From a checkpoint of a small image denoising model.
Model: 1.53M parameters, 32-pixel images, arch unet, norm batchnorm, activation silu, widths [48, 96, 144].
Training: muon at rate 0.0089, 20100 steps, batches of 128.
Data: trained on crops of objects in photos (Visual Genome), 41.7 epochs.
Rows from block 2, named by matrix and row number. Rows with one number belong to one channel. Each number is 128 + 32 x the weight over its row's rms, rounded and kept within 0 to 255. All counts start at 0. Numbers have three digits each. After the name is the row's rms in percent of the matrix's.
# convs0: first 3x3 conv (model.mid.0.convs.0.weight, 144x144x3x3), inputs 32-47, a 3x3 kernel for each
# convs1: second 3x3 conv (model.mid.0.convs.1.weight, 144x144x3x3, transposed), outputs 32-47, a 3x3 kernel for each
convs0.86 102:157113089149106133107095081118110072146141106153130125094117097176136118159136097174138060156145084147115070139133132138070076129064096134103133118100122117122112169149167139112164177106129154094160121109203126133116115110046123147046107115041172132153105117170126147114060093158069120153098137168098101180088098107137132110136111125136088127164125125142121134139106137116124138135132126140132149144106126103123142130129176110132132
convs0.87 097:125166152166163232117116163173153107132137109159155078152160079054089092138143117108142137088113138148153120144086092197142101145131093154129152131123119173125096142128140107140100027106093109134116121118134116112118105150155130100095119153087150148103108069063106122205070159117066147111074118102128122142094088117155126113140148132105137077145143163064143151051099114020053139089118082097103099108076106081145095101158107098113109
convs0.88 101:164106075132116105110176152048072041114180124195255211163133133158114127142150145126142131172163137155176097155149148135130122082047073151173156122139167145109119115133138167119149156091144135150150116107111112128090112071070092099097137143134142113130133092118147170161143162142120116100081046079133164157105105094116098132108117120140099119136063132165128137144088119066011126138134125134122131105082126148138152118083125129078159
convs0.89 097:156124104148121195108112135155114128138086098150106176172108138127070154149149179158140133127144132126103114098076074102123125131158113110122163133099148125102080109131099099018069136069090117138119139113100137134124106111091109144125099145124100099132114051145150096210107119128122159090112147121136097127112071108139126146233154179111000087195095183162149099132102087134114135111115135137096102138155133146119124136124130132151154
convs0.90 100:131116134186152163083044027147124091151135116148111121183162124101084108097127147173161106130123079133136128225105100237076077141066051134166104129134123087129122147119133174145113111067051133125169162120115168144104150143102194128062108075098178167135144116135156172142106082101078092061061088105108091109077098147128149150160163135125148177127158218157135140129153139155156104137137106163119079104124142099114099133143114102154128
convs0.91 101:094112101160148158137120108064112109116120136120132088126130122157130114132141112107119086092079046127161131117109118137146132144134154097092099116108102128100123120111107188097133127127123121102082123120160103130171105128122168152190106132140172096109226113113209185126126107114121138146161165142111104129141130145135143127135163148108106095108123089149144127137124129137142118180155096160160129117116114124124104137150119102137115
convs0.92 100:085102114112158146140135141144101127185116114154136118077122135135131148137116165103130128118121146113105148086077050156171126226255255107184174088170172064104173161117208157131138160135118170133142111093113134106106046131100137124097111096083124093149104106185147108145103122115120146105116158129131145116115161114089077141088149112147194085135083062103108114115154130125138120080102147137165169125164131144161127155184167134135120
convs0.93 097:112121118059087087117130104124139179170171183157131077053101150155089050152158143149142168137111166117101094151117108108106129111123127101119114108113114096127142099126142095114133195122117041130175030081144161132089172144180158143154142108085144171150143087103157106096103163134106112072160148107074112123130130101115135112072149164102060075226138130110111120179107098202138184141117127125108132173169128100132108147135056153145161
convs0.94 098:122106114190176150129135156182098156171126107094137164153126120140102075165112125134173117155107109158136109089122100076127134106126172114101131121102132177158155102128146082108085113085094122124144164125148123155160161150137145092162089144119174099172171156129105107104130114111136118075134136108072068124125102103131152134137144127160081105176108112167084067164203109109109140116119082112096130118115124128084072138118103139125109
convs0.95 104:120122137115108224116119168058050118145029131178091101134145119140174140164116105159175219137137139132097147151138123118098112140088122113064114145115106183164142138127200148149122112120122200103125179124110155105107147165137114159101127101105163072131168175101120108088177103118169157111118114127138139144159110150156135122120091058106126043101123116125143140158128078137153130137114108088135095157097096117101101147144110118150132
convs0.96 103:132136163142161130182135124154142115175089084109123106103081143156082122138149115157130109102073151082119140138132127133115122106121095126097125075110185120125163163148164138137153141160171147061118069151154146130120139143084144098162092128162162161156175089046171091109091131092119140132128119107131080153139139161110131120120082163097163177118179092153124131132097102107080046144119100137133119127174136091080155103180112136131107
convs0.97 095:068089128007017070079108100157145108183154129169155165135126114121144115176132147137120163169089118132127149113166125105171136100140102130083113141084105146159113164142131142132131155112139148189128084079026105108107155119119190134182131116131106093144114120058173152143103123132018067042094130078125120093096122088134144106104112126058072127123123097143185183103201168112162153135201138151132130138156145061116101006030000098100101
convs0.98 102:089093101092152203125198116145134146139125130184156123117085119054033088088069129078107143106134147097098124130087139140082118160066089119158146116135114109128143075089140113116107133091097097072132125133168124148089048126090121216119143163130196146144176118138147078081121135165096149138144117093144108098085041139110127132143146109096067111141157164154157109185166108121144107136127133121141169137093097130135135117144104148176112
convs0.99 102:110118142171180255108117162145136129104110099073108172121083133184093060083099109076091153093099171077126161139132132142106105141143161159137102167099090203172133121146118099109103161146141129152115139107094105114127062132125031103161063107170154140164139089141166184175123092085108109058143097073158101088189103066145105095167189091230118024137144097185130105182126112141121095108150170132079091113143117130113086133100052108057050
convs0.100 098:138128124130105100116059111087078153130143236098111208125139127108137149126121168127133128155139146156118129102173232095171184054114161141132130184130128146110123154106105127153157105097136127084107120117105156145126116080124160159171132120132097092100082094083129109138152123136136087078137088098142123068142137055148154119094113171133169175133139141129126149126063093138096167146117118138118143173125115161177158135115099117107138
convs0.101 101:116166125060076096139124091123109130105126116129132133099105141133083053125153101170144128154152118112132072121127096134139114137126136118116155101140112136106128185140166133173231137098098171153164124106094141117107145139129153144148122131134144143126177096119187150083141101107103131138108104087153134160109110122152142148147114104094111122138125149125116123145154173120106125133076043172189240189133116130147132105109147117156117
convs0.102 102:138135124113173147115135121147154167140112108147150083113117151116109118133135129097148150107169130123110098107078127165153164144129155108145117134108167167132113159131141121086095121096129093078096100139117137166135139125102134124127128110114159150072162073088104148129111152114141113160152179149171120102139102128113105170100101117152146086171212136108158129132121124131115105132126150170145144145197168094109130122142172145137145
convs0.103 096:105134154162082125106121125124137128116117143138087122088147092134145128116118145127146124143130150143123140085076095013024067049034075140169147139152125161191157159122137175151163118107138144134133145151116150103138047118131086143108107154132165148177128157142154143183111102097115110108078093104113106126151129134160167127175169135137146174064050064123140140150093104089085080156124127139151132125080133129130123111078091088079099
convs0.104 101:142106095146158121129146138078082099114133152101148105090176172152145137122146118108117109142106067177223182146155186103082095154094117069082113082077143093059094116107102107105058110171118123111143120130160155142118115149111102120146097079093163156132130148150129091127149131127094128141106152165123136169113134169101118139156139114158162136074102092157092115145195167134183214090084104175165102138163160136164135108140167148115177
convs0.105 097:108098142161103157125115131127120156109114139117114114146158113123137097102133133145143141162146133160148140215111043255205045227136076099116143114121163080133130121144163140096132097088146127093135147057109162089156202087115194116163189098089105124100203139094082119158132134142131053068136137125116118177087121200059121183150140119124135121173117088120146121135099099108126159105148169105085171101121180139142142162087061145168165
convs0.106 097:096095151126151164157156170184154114086084080116132107147135110109100143172121079125108116121093108106097098078163134144147116182115128163153108119130125080117104117135164066093117162182131127127126076090128042105123128151140152149169141129146118128040145101070136082094136139161116185138129149105131173125117143105134133114133118150121106099134128076114109160081115117134112090181135150163152166189218182145115162160159164150168105
convs0.107 098:152085151139133134130108140157083156131094158159090126094129145085040171103044127122076094138067127152068113141138130108105088125107093131149095131126147134113111161111142099118176148092174139148087125170134142125144121159127132160108097154106168099104177187110160105115103166108128169122131141148134176118112138122136077136113047164110104153151116148086155156107141165123142111165175161152157128162181158110133126107108118118108095
convs0.108 100:174135164179125103125128147125107133142145137159158143120106058134081116127127136094104152134125097135085109142154109141146137105115115123155153178110110122099122127156142075197116159085146105148152162180162175106154093139155139202165101072131182127092105078092144150179141178187139123131123110090133177185116159133125118126066133120151223125101093083108089099126063062116043124122113099112058098122134107166143147145128134084108145
convs0.109 098:152114102086103132082155179159090099123088125114090109140173177123088131133110166137110115082083117090106108110102165084099142131154127092164128076195111113168144138144120110067069041076069089150137151104069143108082092178207103186124095112097176113096132140128116120152123089146127158154115165118117118137126155110106081058063123128197222186201225119157162138123123123092165128166132121133122148143126096096144124128156140099148126
convs0.110 102:083125108142142210121112142122122140100101117107121112146132105134131140092085106168124167109109155161146121104140165105128170116148133111100135132121116155154134116186115063073112093153126123146147126127134070082127122085149122189152212222076134093072054110145090137111109125097147132131152161074153117091120135151135158136118169129147077118145151126125124054061062096088103068123150120078057035133138184088114113127146119103100128
convs0.111 100:142089123149127186097093106117107136121116167136130162096129150105097150161118098093160164122149215123150174101109098080095133089125151131105079101093113121124122138120103110106137158155132127151140060060081111138155125126126175170079155114064118118151117106139193160127132109098101120183134123126107142135125157167131147136136109125041087177108143213063054174047087255097071186118132137108115168122122138119136142075106185078079099
convs0.112 096:119152120136112087123111099074128149064103147049109117130127085158142094125147148148138132100110150110101112042178236000089254052062004113121106165170121150179106140103090136141118124129100121108106163159118120122105117123103117084108105131138158156085122174143171143092132154141155132148145128148113089083182115103139147120122102118163145123129143140149091116134093069135118123120115099120104126109138134119119124126127102140143118
convs0.113 102:105099088158178142100123109123108107122095092137110120185170149118106106125119139162119162145117153161182185128143110118139130132162111108158157148135136127117146147140109135103078156124156081081136116112106162085115124128161153174189134153106170092084092123134084107150088100089107130139111117133097184130102127083103130120104134118069129106161103091145111083108121072105086104147156162131139128210153161115130104119165100107101134
convs0.114 103:144050106129080116102164105144178139105140121139124163112130134145162087113073081130121138108157128077122108179142113122146139103096092131111111106087125102106155100101088075102147123132065144119072132067106110103162120124076133141124181166161085048075118086101083077099137121172124152127160165115150128135142132143128141107075142105107149089115181114150151128159152148169157119106130159122096143096145124154117151139093144125128135
convs0.115 096:159080172111010116148086113118094138097114176138111141175140140140113153126147116171148119119157131183151113132147161126135108137142162117144136141159145133138125135130142104125139129158160165119139153032061164110151089116132090089122145114135131107153057062153145145150116139171078099102107092117099093105151136181105110168148128124200126045108117095173140149193092115143106121151104151152148222169136153109092124080036090050067082
convs0.116 103:057094084157145089166182162165219160110101096158126140157140146035077165140116157118104135134109138169099137161178168116092108126101092110107127114065099106090087120157139118117180143104159087085131197123105195147128148136145092104135104112110175206086080204115026119163120031040123108116148216170139131131091064139083115138122162196051034199127033133125061093084099138159207174106097143121144145134194123116105092144122157147142165
convs0.117 099:005038121000000071123050099124150137179143153194106108116138169116103182178137144122074098143096092138097096110167157104128157138124165136114116144147127168191125101117143136144149098136130097105108092119132123122150143104084136154137126151140099040135146023151180138159157178208117107144170136179105103122138111117129120101180139117144155111116118085205143167133074085144121121126134162135174140129130151154140184151137146156169185
convs0.118 100:142134107099132100127095101163154139173167130146168192114132118084089085065093087174168180131142168149189134065107113072150129105228157144141129141138131143139121123095147054092105099190136145122130102109072123139162172168178161134136200157148119144122132151152133177096160165148132140114130152165146145169117108125104055065154111096139140172129094106138100125149134181110091145122167128102117092162190146126120124118112113105083124
convs0.119 093:157130072191085041140080082103093116097106076110126095123133152141110084145118111142188158122183138176191144097114116073105115075140145125120133185170165173160152147163144151111126165132132122115148133128180093136151097160116139176159126139113139172171125126159108124126134122147138119147119115173192170207152142197176171174120151109123163132075144116125124110129172131122120131107147163110124148170150162124122145111108134114068110
convs0.120 096:203104147122077114172170163157112146119107146157169129191128137148108070174131134179133146112074084097106129141165128122165158122133123105114106102100119159132114132128138187131131132098138183111117123017122123098103121140125112205117092150095124107174057000107097166146144180171100136134142150156101091092120079113152165154185160142135112164129116196161121076097036032094127185166172123169137082153071089178146125098104132147184195
convs0.121 101:146141130147073116128100128131111131160102050147116079069111157088118193068106108124111149131137232106117102124122091129147122121122124126140191138101144135113087107159136037086151120122112116135162107071141159128151068129117054134190082104144148109158111108181138104116123093119103057109129106114120121115142151128100132138176101131210128069169122151144129102178132122129114121124120151152182255135087124137122128135095115139118102
convs0.122 099:148122089175178108137109110100130140077094137120144165076113149162149112126166152122133142116107072142135105142109119132108119100096111151172143180161147156089147158142167132159089164198149147136122156149131140119140144146137175132143119100151115125089181142087147050149090095081167146066099084062131176154112133160096129118158118102132200151125176147082099087158201135076088085091083126186187141134139128095118110099180115102141071
convs0.123 104:129110120110105176116101101084086111104152148095112100104097146106050088148134121129138128146212152150179154136126143107132134108142153115149144094152174105117154115114104144125119128145127158160134144154151123131120090124107143140157131107166135101134105094118122119102151154169111128169105111121121151110080125140126108134137137123206072066152145115133143105186138062142118082163110024144148028134096127133131134067109131104117136
convs0.124 097:107125124162187167112129129113125107106093086146154092119128127137157159126178122113114098075072113113123098134161149080111110118172118118101084115130140114123142150162126125126078158154124103089064127152179112123168140146130090127133137148107138090115196161129103057143133136075113122146168149170122117101130100103158158143103178152036092076121141134085134104129132119102119126133126118103134122132104131114141084177147147144124124
convs0.125 096:128091118110054117134105155069084088123139126136152121109081095138124160113160157102133139142146094156123123127119127136161150132171150110086067140132051123148138162171151111133102146137124204065085107025104176110159069196092057255138064143081156079142151000073170157235098125129125124126129151141114058092105119112170163129153115125151131161117147101108135124106087129118118140157142154159138154133133128140123155123159146136151129
convs0.126 098:121164183133160152140148124144136080138167104089125140139153177079098075115115116175132093146133140123163149123152114168215110127130106127119100134135109147134149076109119094080126094082070082114149134061110133092094119158075145192136077109118148083124102068094144085102122147135135123125144131119151147180150148114163122131086123110091099126075092069130153115150149171110136156125108132083046133114103080147174118148139153122135122
convs0.127 102:096108116118073152100079146122139164120114129106097101101098139139111192142128192100113156113141207158120136155146096128127120111111162068089058103129092128099107077101115085172251090153169070098137100080138105127108117105119108093125110136118088042113106119134106107112186154158166116137112086087100158151124129148121106123195153151138078042146124099188154147123097086173121077110098143094148216086160164141131129181135120180117117
convs0.128 102:141138148115145162083064107095095086139128138120068138123103071153133123137095107136146094094110133096099135161187155110113097144156112106121111102094118105069127136121088154140127151167155165143153100127095130104079069055041150112034233227150145038159143112124085126088154143173127125102165128082107098104128130131113056110119139159087085168122132133158148134134075118116087120173140094134118115174153168148172192117104127131083109
convs0.129 099:168152105185166064103110067111112151131128141130169191112114114195142136139157161108096173084096207113125187221157079246146078236127069128122122127118144159128179132127142124142100139150138155123117140175155075139179091137132136127133115126101105126090116092055105125122163132181207137139194155145133130075133151096149175131119112167131171147133117095106079159125107164093108192127146115128159111162165108218190164243164109238184180
convs0.130 102:162113147131048088160120130185113105156116112162159130125155105158112038141175090103138174105118140140185181111117109120103133144130134156137094115135092150169169104189155076112147115139106137100086095115135142104117129163196097157255087140139149169113108038031176168106148131144143137156170148112133096069103097062159183089135128115167126143155085084113148152105072132102073119131131123125089093142124095152120103158111119132150141
convs0.131 098:115157128135157120132141133065122053107144138077107094161193115126157118130138115111124123116133078085083089083125093139182122130170124082147118079119084073124083080135098093166143089154142120139084116115147143107139207112106130067079133101115167140112128201144105166077157119133145098116142149119147149136125129138099145122094136112135121109148117113140125131141121090131135129107130101108138112088132127119112103168177115101135158
convs0.132 106:209114045221091000229147054107145193100128183140156194097097159103124197131134148149158130182159112186167110144117095140112124136106120113097089075121129084156142145134133102101099133111090157127087144148063155101075132110142130110146131092087125118111089114111197201156145127116134120064168130102120093088062089110066139106131097136086082135088122136137104037123073023122118142145137117113144102109126143201098111169121053131159125
convs1.86 099:114155160074126159093135159120080135085103091097137121103156149080134149103125142098096096100097110090110081154086077188101122129047062160114171139110143175113119108156136114147158074113158054104114041103104083088099110122073088117113133136136112099105147091064142108089170115111165108132139102154129166147132151157148164153073096118088104102084102103134157149109166153148182184198166151117096153166097128171106093153123071143119084
convs1.87 090:110140105139172099098126111166149091199153078165130124158115118155125073114128102164174175193162158151141141125138164155151114139119147167130044171148052094143086158168145124154166101123139122146111107153131101139098110116159104108148097121152148124135112153178157130130065122152093116134067100130105101159068119187116130169124153169186156156145151141130152167204191148187133119089171128079153106094126148127091079157131104135118088
convs1.88 104:178113097117126169098134139070000088109053091129143117126148131130156123113123095135101108107124125058100124117100136128096105079058065127166128134155139144135103116108074121129107114130128131166146191160118135146135149149150142126131141127100067106135144142153171170172118139140128135151093089117089135156073128131117164136134053117160060140167118176130037080071061082030064128157130140107118094089071089116147144151151130091111135
convs1.89 106:123106141176104160144080133109122154120155140164155203125135139092110072082111145100156167133098133110142081131072116139116134127120097139114137120118109113071137121118109080090096086088098088102145108135153114116126107136131045075163092110136158097113146104111154134128139103161115094142178137150156166129137127129159171152156194129096105112109151113145153195180124146192140129122141116112142158097118106092105116119153186141128164
convs1.90 095:144122117130103170121120141110121127110117117110117097118106159116137131109108100173117124134107060131095068142149115169155082135111076073096071097142139134120130207172145142110141107109085150155152094162150114171187242147151198132121190126091112092117140106099142097079161174145187211199120131157066098107024107100077109055072121178149150149156127127146128094122159153136111138138111127194147113132118099150109089178139100118117153
convs1.91 103:140144146107093103160137130171131133135154176116136122114182205063134183138207246138138138089150179127136108093120100138140106125126131157146133151148131147179154092097081087096081076137096179143136127106142129110132145144145184170187138131145138151203165208189195185160164124165165139167157176172136127112154135131110122110133162199111120146174168125141118113162145143148159134172117125105105100174133090139153164124139150200140126
convs1.92 093:123147131114124169105114129137102102169113100171142103100117142108131161154194168136132090137146087105143096112084110128162130117147128036164114058125135159058143104085144109118133052050075161136145108127142078063103105107130107171163155160141082190140166214159127154128092083082144142118172152133112115115111091112131136182133128147130099108113162148104097123125133158108095128117128129078084117113136157107109120136108119161105153
convs1.93 086:091084132142148170124109099109131133150160126141136154074110158097077138117119113093140145119112130144119154117121142150169170144138136140094117158109068142149050138122161139138130146094100132147101095098110053075084147161138155137140077108102235157156189137165161154129141118089117113068130119116063144150115125104083115112133133060158134107093159123113100092184141080129146130124156162100152099142179108150091141189191110132140103
convs1.94 091:067100122085092144127140114165179146144130140150121105155162143109179142086106136149149179175173165146140112114117137122118158141109125120104093197120087190126128137112164129110147104123170113132109144070115155107087143144098108107138106118103168138133134083097127096078141103112160116098165106125115078148140082068115171110121105097120114083122145126115129219130087119074092114104120131116191183123168167174138083184152111171162151
convs1.95 093:110132083065101096143115085124072074114100108121035093178136179081130134060113135210167152210153071133132142140113130113152128111094069081105164118044120197089138166167176169147101128100132176145116155113150163126147173126160121143101167106094085140121079149133107121117119127117171131127145143110116107157097153141122132125153170150149166151087196137148169097136163153073104139100101064140112086152140156146167202149099209145118178
convs1.96 100:104102100103085116130109173140107095135134099090133100193106086155095120140118102132154166146119136141114127135102138156112122163128155107124155107197119132147160155086128129106085097132134144103164154148167130203180104108102100106067114076113159186199216210172205204160120072087128103089113118102084120107082131100091094119129085093123122124033103149144168176154162151130174139123107102086154072084108079117096102082110112099091136
convs1.97 110:141126167204178230145151147132113110172150096139115080137165191111142200119097153120162199126166178171158166118126130127117103124141140114103083109101120116148114147148157125132137152155130128136093119115128098110104131119094142109131098116078125095110148124158141112135075091109117104098084092065149161113166186179147141159123130129100142143135133158096104122150146179142084095100136188139149132150146173133119142194126139142137162
convs1.98 092:078097106098147149097120090131125129115162114123095059141159113172188151153187148156131161129154134115102102125112097148090119158133161162158085136171132153213130157132109117184145157181130155101119149149117152150148078108155131126186158113147163107079125123135125110102113157123146168130123140121058092118061140114110154124099098118133144143158121125159152133133132128061088144118177109104146111067090080118141088126136113114129094
convs1.99 097:109098145096095193122110153122129072096111095091103093170154173218161131149124144114124112152170160134149144102153128092124072152147129110083097110074089122126104101120149129129177135156156160187177127138139155140144113169144076125110125127127096105140103132141111084067182155200206183207140155151130133113158145091179131160125114102175159111141115073106138149084149195104142108151144148113160138089117118124117165099113185081126170
convs1.100 098:105132115137101105143078094133155114124129118114131135155147122163139122161124096097086112139121098107111124087141178081136200118127142113160136129114103103125123101120165103136114108114114143131160130100133146152156177207181156165132173121134211134145237160152114155184146180165136130112159160142139110112173104105143113197135103053110075041081131123135150173162124081154131125144134125098110102115120114123115072094137112113106041
convs1.101 115:158133125130155136176145110091092122088099065143141119159122090223142159154163163127098112148076034070103115148154126138120140106135107130128125097153151102140110107116129070084059130126112174167168108152141117091123167125082180193147104104109096124148108123085157134119098108113147120118122132140128111123171166183120122104108134115181150138107132119118117113080069082122118096119157180141133131133127204189185191122147161144130128
convs1.102 098:198168128147149121071089142074145120126124144165133143109120170118110145137139129098129147152112133154137133119087096113095128148168143096118101038124125071188140111115111100103102042055097176128125172165110164166153111097099092081129108047110165162148114104175127135182092087145106126120094117100191165139165095120119096117121110094142112138148099136094124159103105108098120101081064101107067063160154104139132163146133103128143117
convs1.103 094:165183144177160119156130115157172177148137129191159145112081097128104125146091151098129139094165136089129115177228194180184175143125132164115153135128121075085116096107094130125129121172165102092041121097067104100064085106096082103117099129101183121181148090163145122199107175151102150135093107132134139107198147130133147127146119125097074072139115060155162121163151115144180159080140149131125126114100115190134176180149167157146188
convs1.104 097:154124145164115089148164108117126155065063145089067079162181104125158130108157128160108067140131099131148121177151180159117123169131132210150161165126139178163122157118103138116129132101108100112113121115110113129152155143134139114138185172135085108071074125078097201133179174123140176140143156125125092106173153099120127123121071120124185159094192181075050082120080073048081083095098117125110134169158116166162161124122132121147129
convs1.105 102:097140166040125185084152169099108134081140171092151178122131147133169168142126172126101091063107037104137107192111075221145060192133088123143159147132177152122108175130051175114019141104044127157112151138146133114175165138107149111090143159099104180175183167116182123111106119133153103106140116105066141155028149162096138136096106122162129092109109062134113113134129121146143149129092143138109120136098122088108109094138137107126124
convs1.106 096:130105135123116127116115166153168136201183166176193175102156154149151135120100140135124143130120161081123134156124091139110119125078087120166158134212173100159111148098124135145147104158128131103138147125157135138138118119154126132162127120154111144137129142116134091056175144135159132162153160143130078148117160137158173149114101126105105148153124169162130129171163132128175138167158222147119124186224121098133104164155160153164207
convs1.107 105:115082127092069099127075127155152124153141120135101117164161123111098135091090145126192113128157146135113114132138126157169161107115116118153160132116107189086121089197111082138122092120103085163118079140074105104046171117160141113134100154127073133103137176083104189119120102146101103153109138178143174179131146147184138108154183131103170135086122132126128172093097131125149136098185130107174150126184111114125108104137120099100098
convs1.108 098:184136102123090085133148133107121086108113134157159134097154104131144129112160144137138157120132104130124134096109145136131147092067127112117156143166149102053070140121137121117139062097110086127124096100092086071135160133164124162124131085103147144095136144116102050166128140137135122115113113149090126054073161116110098113140109078103038061091048104102128097207145100146117133131108070106117073117088145201158156131131170104128135
convs1.109 103:126109108121118112102129165167163166102108133106104082110139114148159108142160079146140102146112119159148142136101128146130175113136129087076144171120167227194133128136145128129130102088096160108089130093081105062061119073158117116193118110151115168106135175136190171099127130154139171143157137097110162123123152127129125115122132179139160164129111100120140175135192174122163151070056088078127097122188102095070124066075134107129163
convs1.110 104:091088091057112088103087148140154122161159135162145147082118150126119125154125073115143083145115090178108114102119168102158191110130158122088145221222163152162097140104107152150127141123117170148143129159140088114100121096119093133090102106095101152161174139132103128096078096101135127082085100094112081110088102114117140127118148160158156150130119107149144186136163181124133138103119124120141097094141117134142144101127116093144146
convs1.111 107:152127087155078055101113086123114137087105155141163162140149123156137118132136140089144116120149129118120110136123147139088116121116142109128181105151182106158174145174115112138099128151112126138138125148143168164144100098111093175104184146122080063042146099081094110096079116160084135201093130170096087116113109180144164189054109116083106069102098132139157219154138189163112124125168145141164123112114120146108091096084114093077061
convs1.112 102:159130135175127096183132130134091105114096108157140102129143160142142142157124126127132127170175193183113130117166175124166159062066119119124158152127108171139124140116149112104107118091123145151146103117136111142150144163137132167163149120150126082085083065113056068102117127090109116098108120094114118087149155092130148139217148111114093144117126158120114142130103103105162150129125115131169113121124080125130130159145106154143153
convs1.113 106:182115117123076089124116167139170168194224171166147121150160142128119139097126142158164174125121185153091110138116159117134089128103118166154191131180171075113132095101126093115145094133122133136134162081131161124174156139115099130087106105146128091072149152096090125074167134140172151160139167158124077111197176129186143117145131082146108121135101114134150125173168172131140129145110155154201119169221133146115167104133169140135139
convs1.114 096:113108117072098105104094101146193137142151120120125152136170085137129075126120093130097106190090117162084130097125099110128113140133107172128166138122124146157162121111126126106130169106182114111111100140152073156149131140134174157123160093164103123067091164075096146134063086082135141122092123134102198124154138120166100129111151140131137101142152116108114124084078131074103131080101087141088116123068093070092149082140108113147078
convs1.115 099:163143142174182168164176124084134135084141157069136123128115160142165183137102106096163195147176129127165185145160136135146106157155149126137152140130113127135121114112065171160122143156098142099149146114150123091119134121120130121118117154125136121178126161157143162179096113126145130150108076104141149107142131111124142149147157139132142130111128066106126091122152045079133090116084167177158218155088148136115193160146254159135188
convs1.116 096:101080107118124126106099075076109139099083103075062083128132153126142150145151161130119151147106095114111080135105173134090121129096148119076182107092168135076140114128119145132069100111039098141109127093104128122146088087193148154186143190189146142124173166146160152175116100141116128135209232171154117136165168187155150104136164092089141147091053126108108158108126133077108160108069072143088090113155152077107104042123076096144104
convs1.117 094:106155145062187118070144076111131171127132142094062111110087122131107152148161154141113085156133127186129103109152177132096121132118142158113127112109140132149188139134127146124087148151112164164151178158108166136115104116164092096139128121118092091109140119129148156145175143175167138199161168177170169162166137142116083080137161156093158180093149114131114150026075084038050073034120075053155084070202081083084065054117072076123092
convs1.118 098:112126168113105136056093104076095109101106135107128124086133143163145141105161184092080172096097169092093160107138132102152155156183211174144115112167130114108106206139154160165114176185159131093101149141140175204186093125114120124171178186152118109093101149158139179180130170132164173154117135148093070092120088081097121169113071111154196170101153148137131082157130105146156152107097110123155083109129115118128146145122110156139121
convs1.119 103:160157171178163165169153129141122148144142138145158162158111145189125117160142130124104162109106185118127179136166122096134110100146087155112099107145143056130133119137129150148140094143109141118137140092125172115120094128104072125125063130103207208206160161159168128149146126111172133064137095085135098079148122129140132098123103098152119135159161145117128154114117134106128162111077112119104150116089129116146142129138124147131116
convs1.120 104:138106119205125123139133137131107082146190134152165109111122126056145159087120129204148119154133067131109084108125127084132136128149139140130103138138101157135154156143138134141128131127165137143146142142166142113121162116088146100120158129099185142130119062114162104134141156149107116102162130140112083121107108174128167200093101121123149131110089073127124132206198153173156123174116072145053101130073111145123130194101134169105077
convs1.121 103:123127075124157125132120097119135130158151090117127107157142168125155255117149207171096179197136218160094153103126114117145166141115114095117179125177214157145117089132146010139142093153118172156203099134204096167197164120127167200184132131127107142117122130118127133158127129140183173125175184157148114151117079123129088106147150120118122088091080059102136124140124101110127075152131147039099130109138161172096115131136161167119098
convs1.122 110:165119110150129143135105108153131163087123107150144181105133152116127126109115118128136100130119080107102090111115114119193177081159110152158082144123134076075118113134109135136117063124070148145150118077154148147174135111083112086037144116065161137107126116081137145164089059070126069116100080069182112118157128091142162124155180198142174167122149138128146160083066110139158155125160091126152122172160116134189180108137165152146194
convs1.123 111:172136115123092092120111144093123132044112167103158138096147116088148078139134116109096083160149128131127150145143108135175123106128110086162159057136117114149135108097096085068128093131109170122158122077120141094117166156217161137154143136131131151082142198127111126088091148133128142161118112165155149167136181106127153108119153116160134162145144145139105147099158126101132118084128109171149116203133040116107101200142135118116119
convs1.124 099:114081079082069066132127099126115107117092108102061113123152111084139121096144120140155103121124108120158106123102108172164135144158137122061047107121128176123118202171171153122152148123131082071086136120096102109156117115115071104066113128056127146119093182149117206149121145183143189211175174191119135125139124104133160153151146113129142151135053076182179170078133113106125141177116176118079133140078154132129091096070079105091119
convs1.125 110:152144133153142145149141113091108135120163114093137083161143139109144187080097133109162098150157075157135051126102083069075123080097083156131141143094115151131112118114135103135151117132116135118153079039121109113156151118107115088125109114118133107116060000069065046115167170128147163098133138109157147124101106153128134159155133111136129149146144119087157108152179147144151124155104134135095184201116185183146109184145123172108081
convs1.126 101:112096110127090110148125118122108144140107137169138112226156125156110122129104139179150105179162110177146042153133101130134111091093109085132087131117068166172115138158138122116077154118069173170124116126081123116124063081108070084120098068125124123105092070073076101080141137078146171113081115103144135141134143117140090099176153131157167127126154149123121075133156128145136106077108132110087144090093111153139121129117129120096113
convs1.127 102:148098143138167185122147146118145142121149134152155143100143129087131217163140170106095109117145176171145163118085100129138169156146170172091108179130130166088076128116123060075018142117035151118147160133164178216226170105159117159191110198173109138154128146091091154156130172139185113084145114135103124126144134190166119160144132190123147164170135120148132087110088131182171172129132143060112117098115123137130141121137162147105136
convs1.128 097:098139171074114127078070117123127130153140142143128091209126104205156144130193158085081070141133143110086096122079086100090103144104138170109111146084106174131154094089053103122087091148122153184172141169133136176101190113140178214132124195139141181161211183136166201128138141135124177154099122136135132131135097112177161128138131100144132111075082103121106111141144116112099125094124109121150122126165179146162110144144125120139104
convs1.129 100:075073125065068096068086111120133166161137132153166151161152125173154107142143090146153083143172125148138097114106126140109100128118109125081135136110168155115167104146123105124091138147110142120132136117100137125126110130127081066100120081079102099118096123171080125169130104102091093109111118098177140143149136113092102086117157110148168167143143128102132194063111148088121161094084106090078080134104110082093056063044017101059058
convs1.130 102:153125080131135083133127111111113114107109080136128133061180141092067068159142158125114205152151255081073236129178177107099125088117134110050085144082066163131078084117204097152199100131192161141100183146179146140143113127167105111187130091141127086132132172213171172183120159113153158164166192153128099134152105167115103179154136136132205134082136128147124103109150116097150138127131046158171112079113080112090160146127126092122145
convs1.131 101:107142124110136121099126119094081060113140131118146137142153114174146126125097105175155182142096141112090144179150153176160142140154128096036032146147119139145137255192211225138153204139137128083080154136133109094134040055022092091079114111061138102091099113092133124120071139134079144123079135091121132147126154208087155203089076070110114119116124146152130115162143118109121101148123154170136159154110108103132152135163153154155169
convs1.132 104:138107094181120054173137060104150140095129143095116158126131141071116158118125149136157096084131126098150146174161166169169173156168164114112148094110167129112131178145114135133121132158144131172142186147150146141116153099128163116113147132130096072083145098135142126176194148093166139086206167099094135102108149091115146079106108143118087175125134159177150175136142086137157120146148117211113094139084099150161103204139047145113124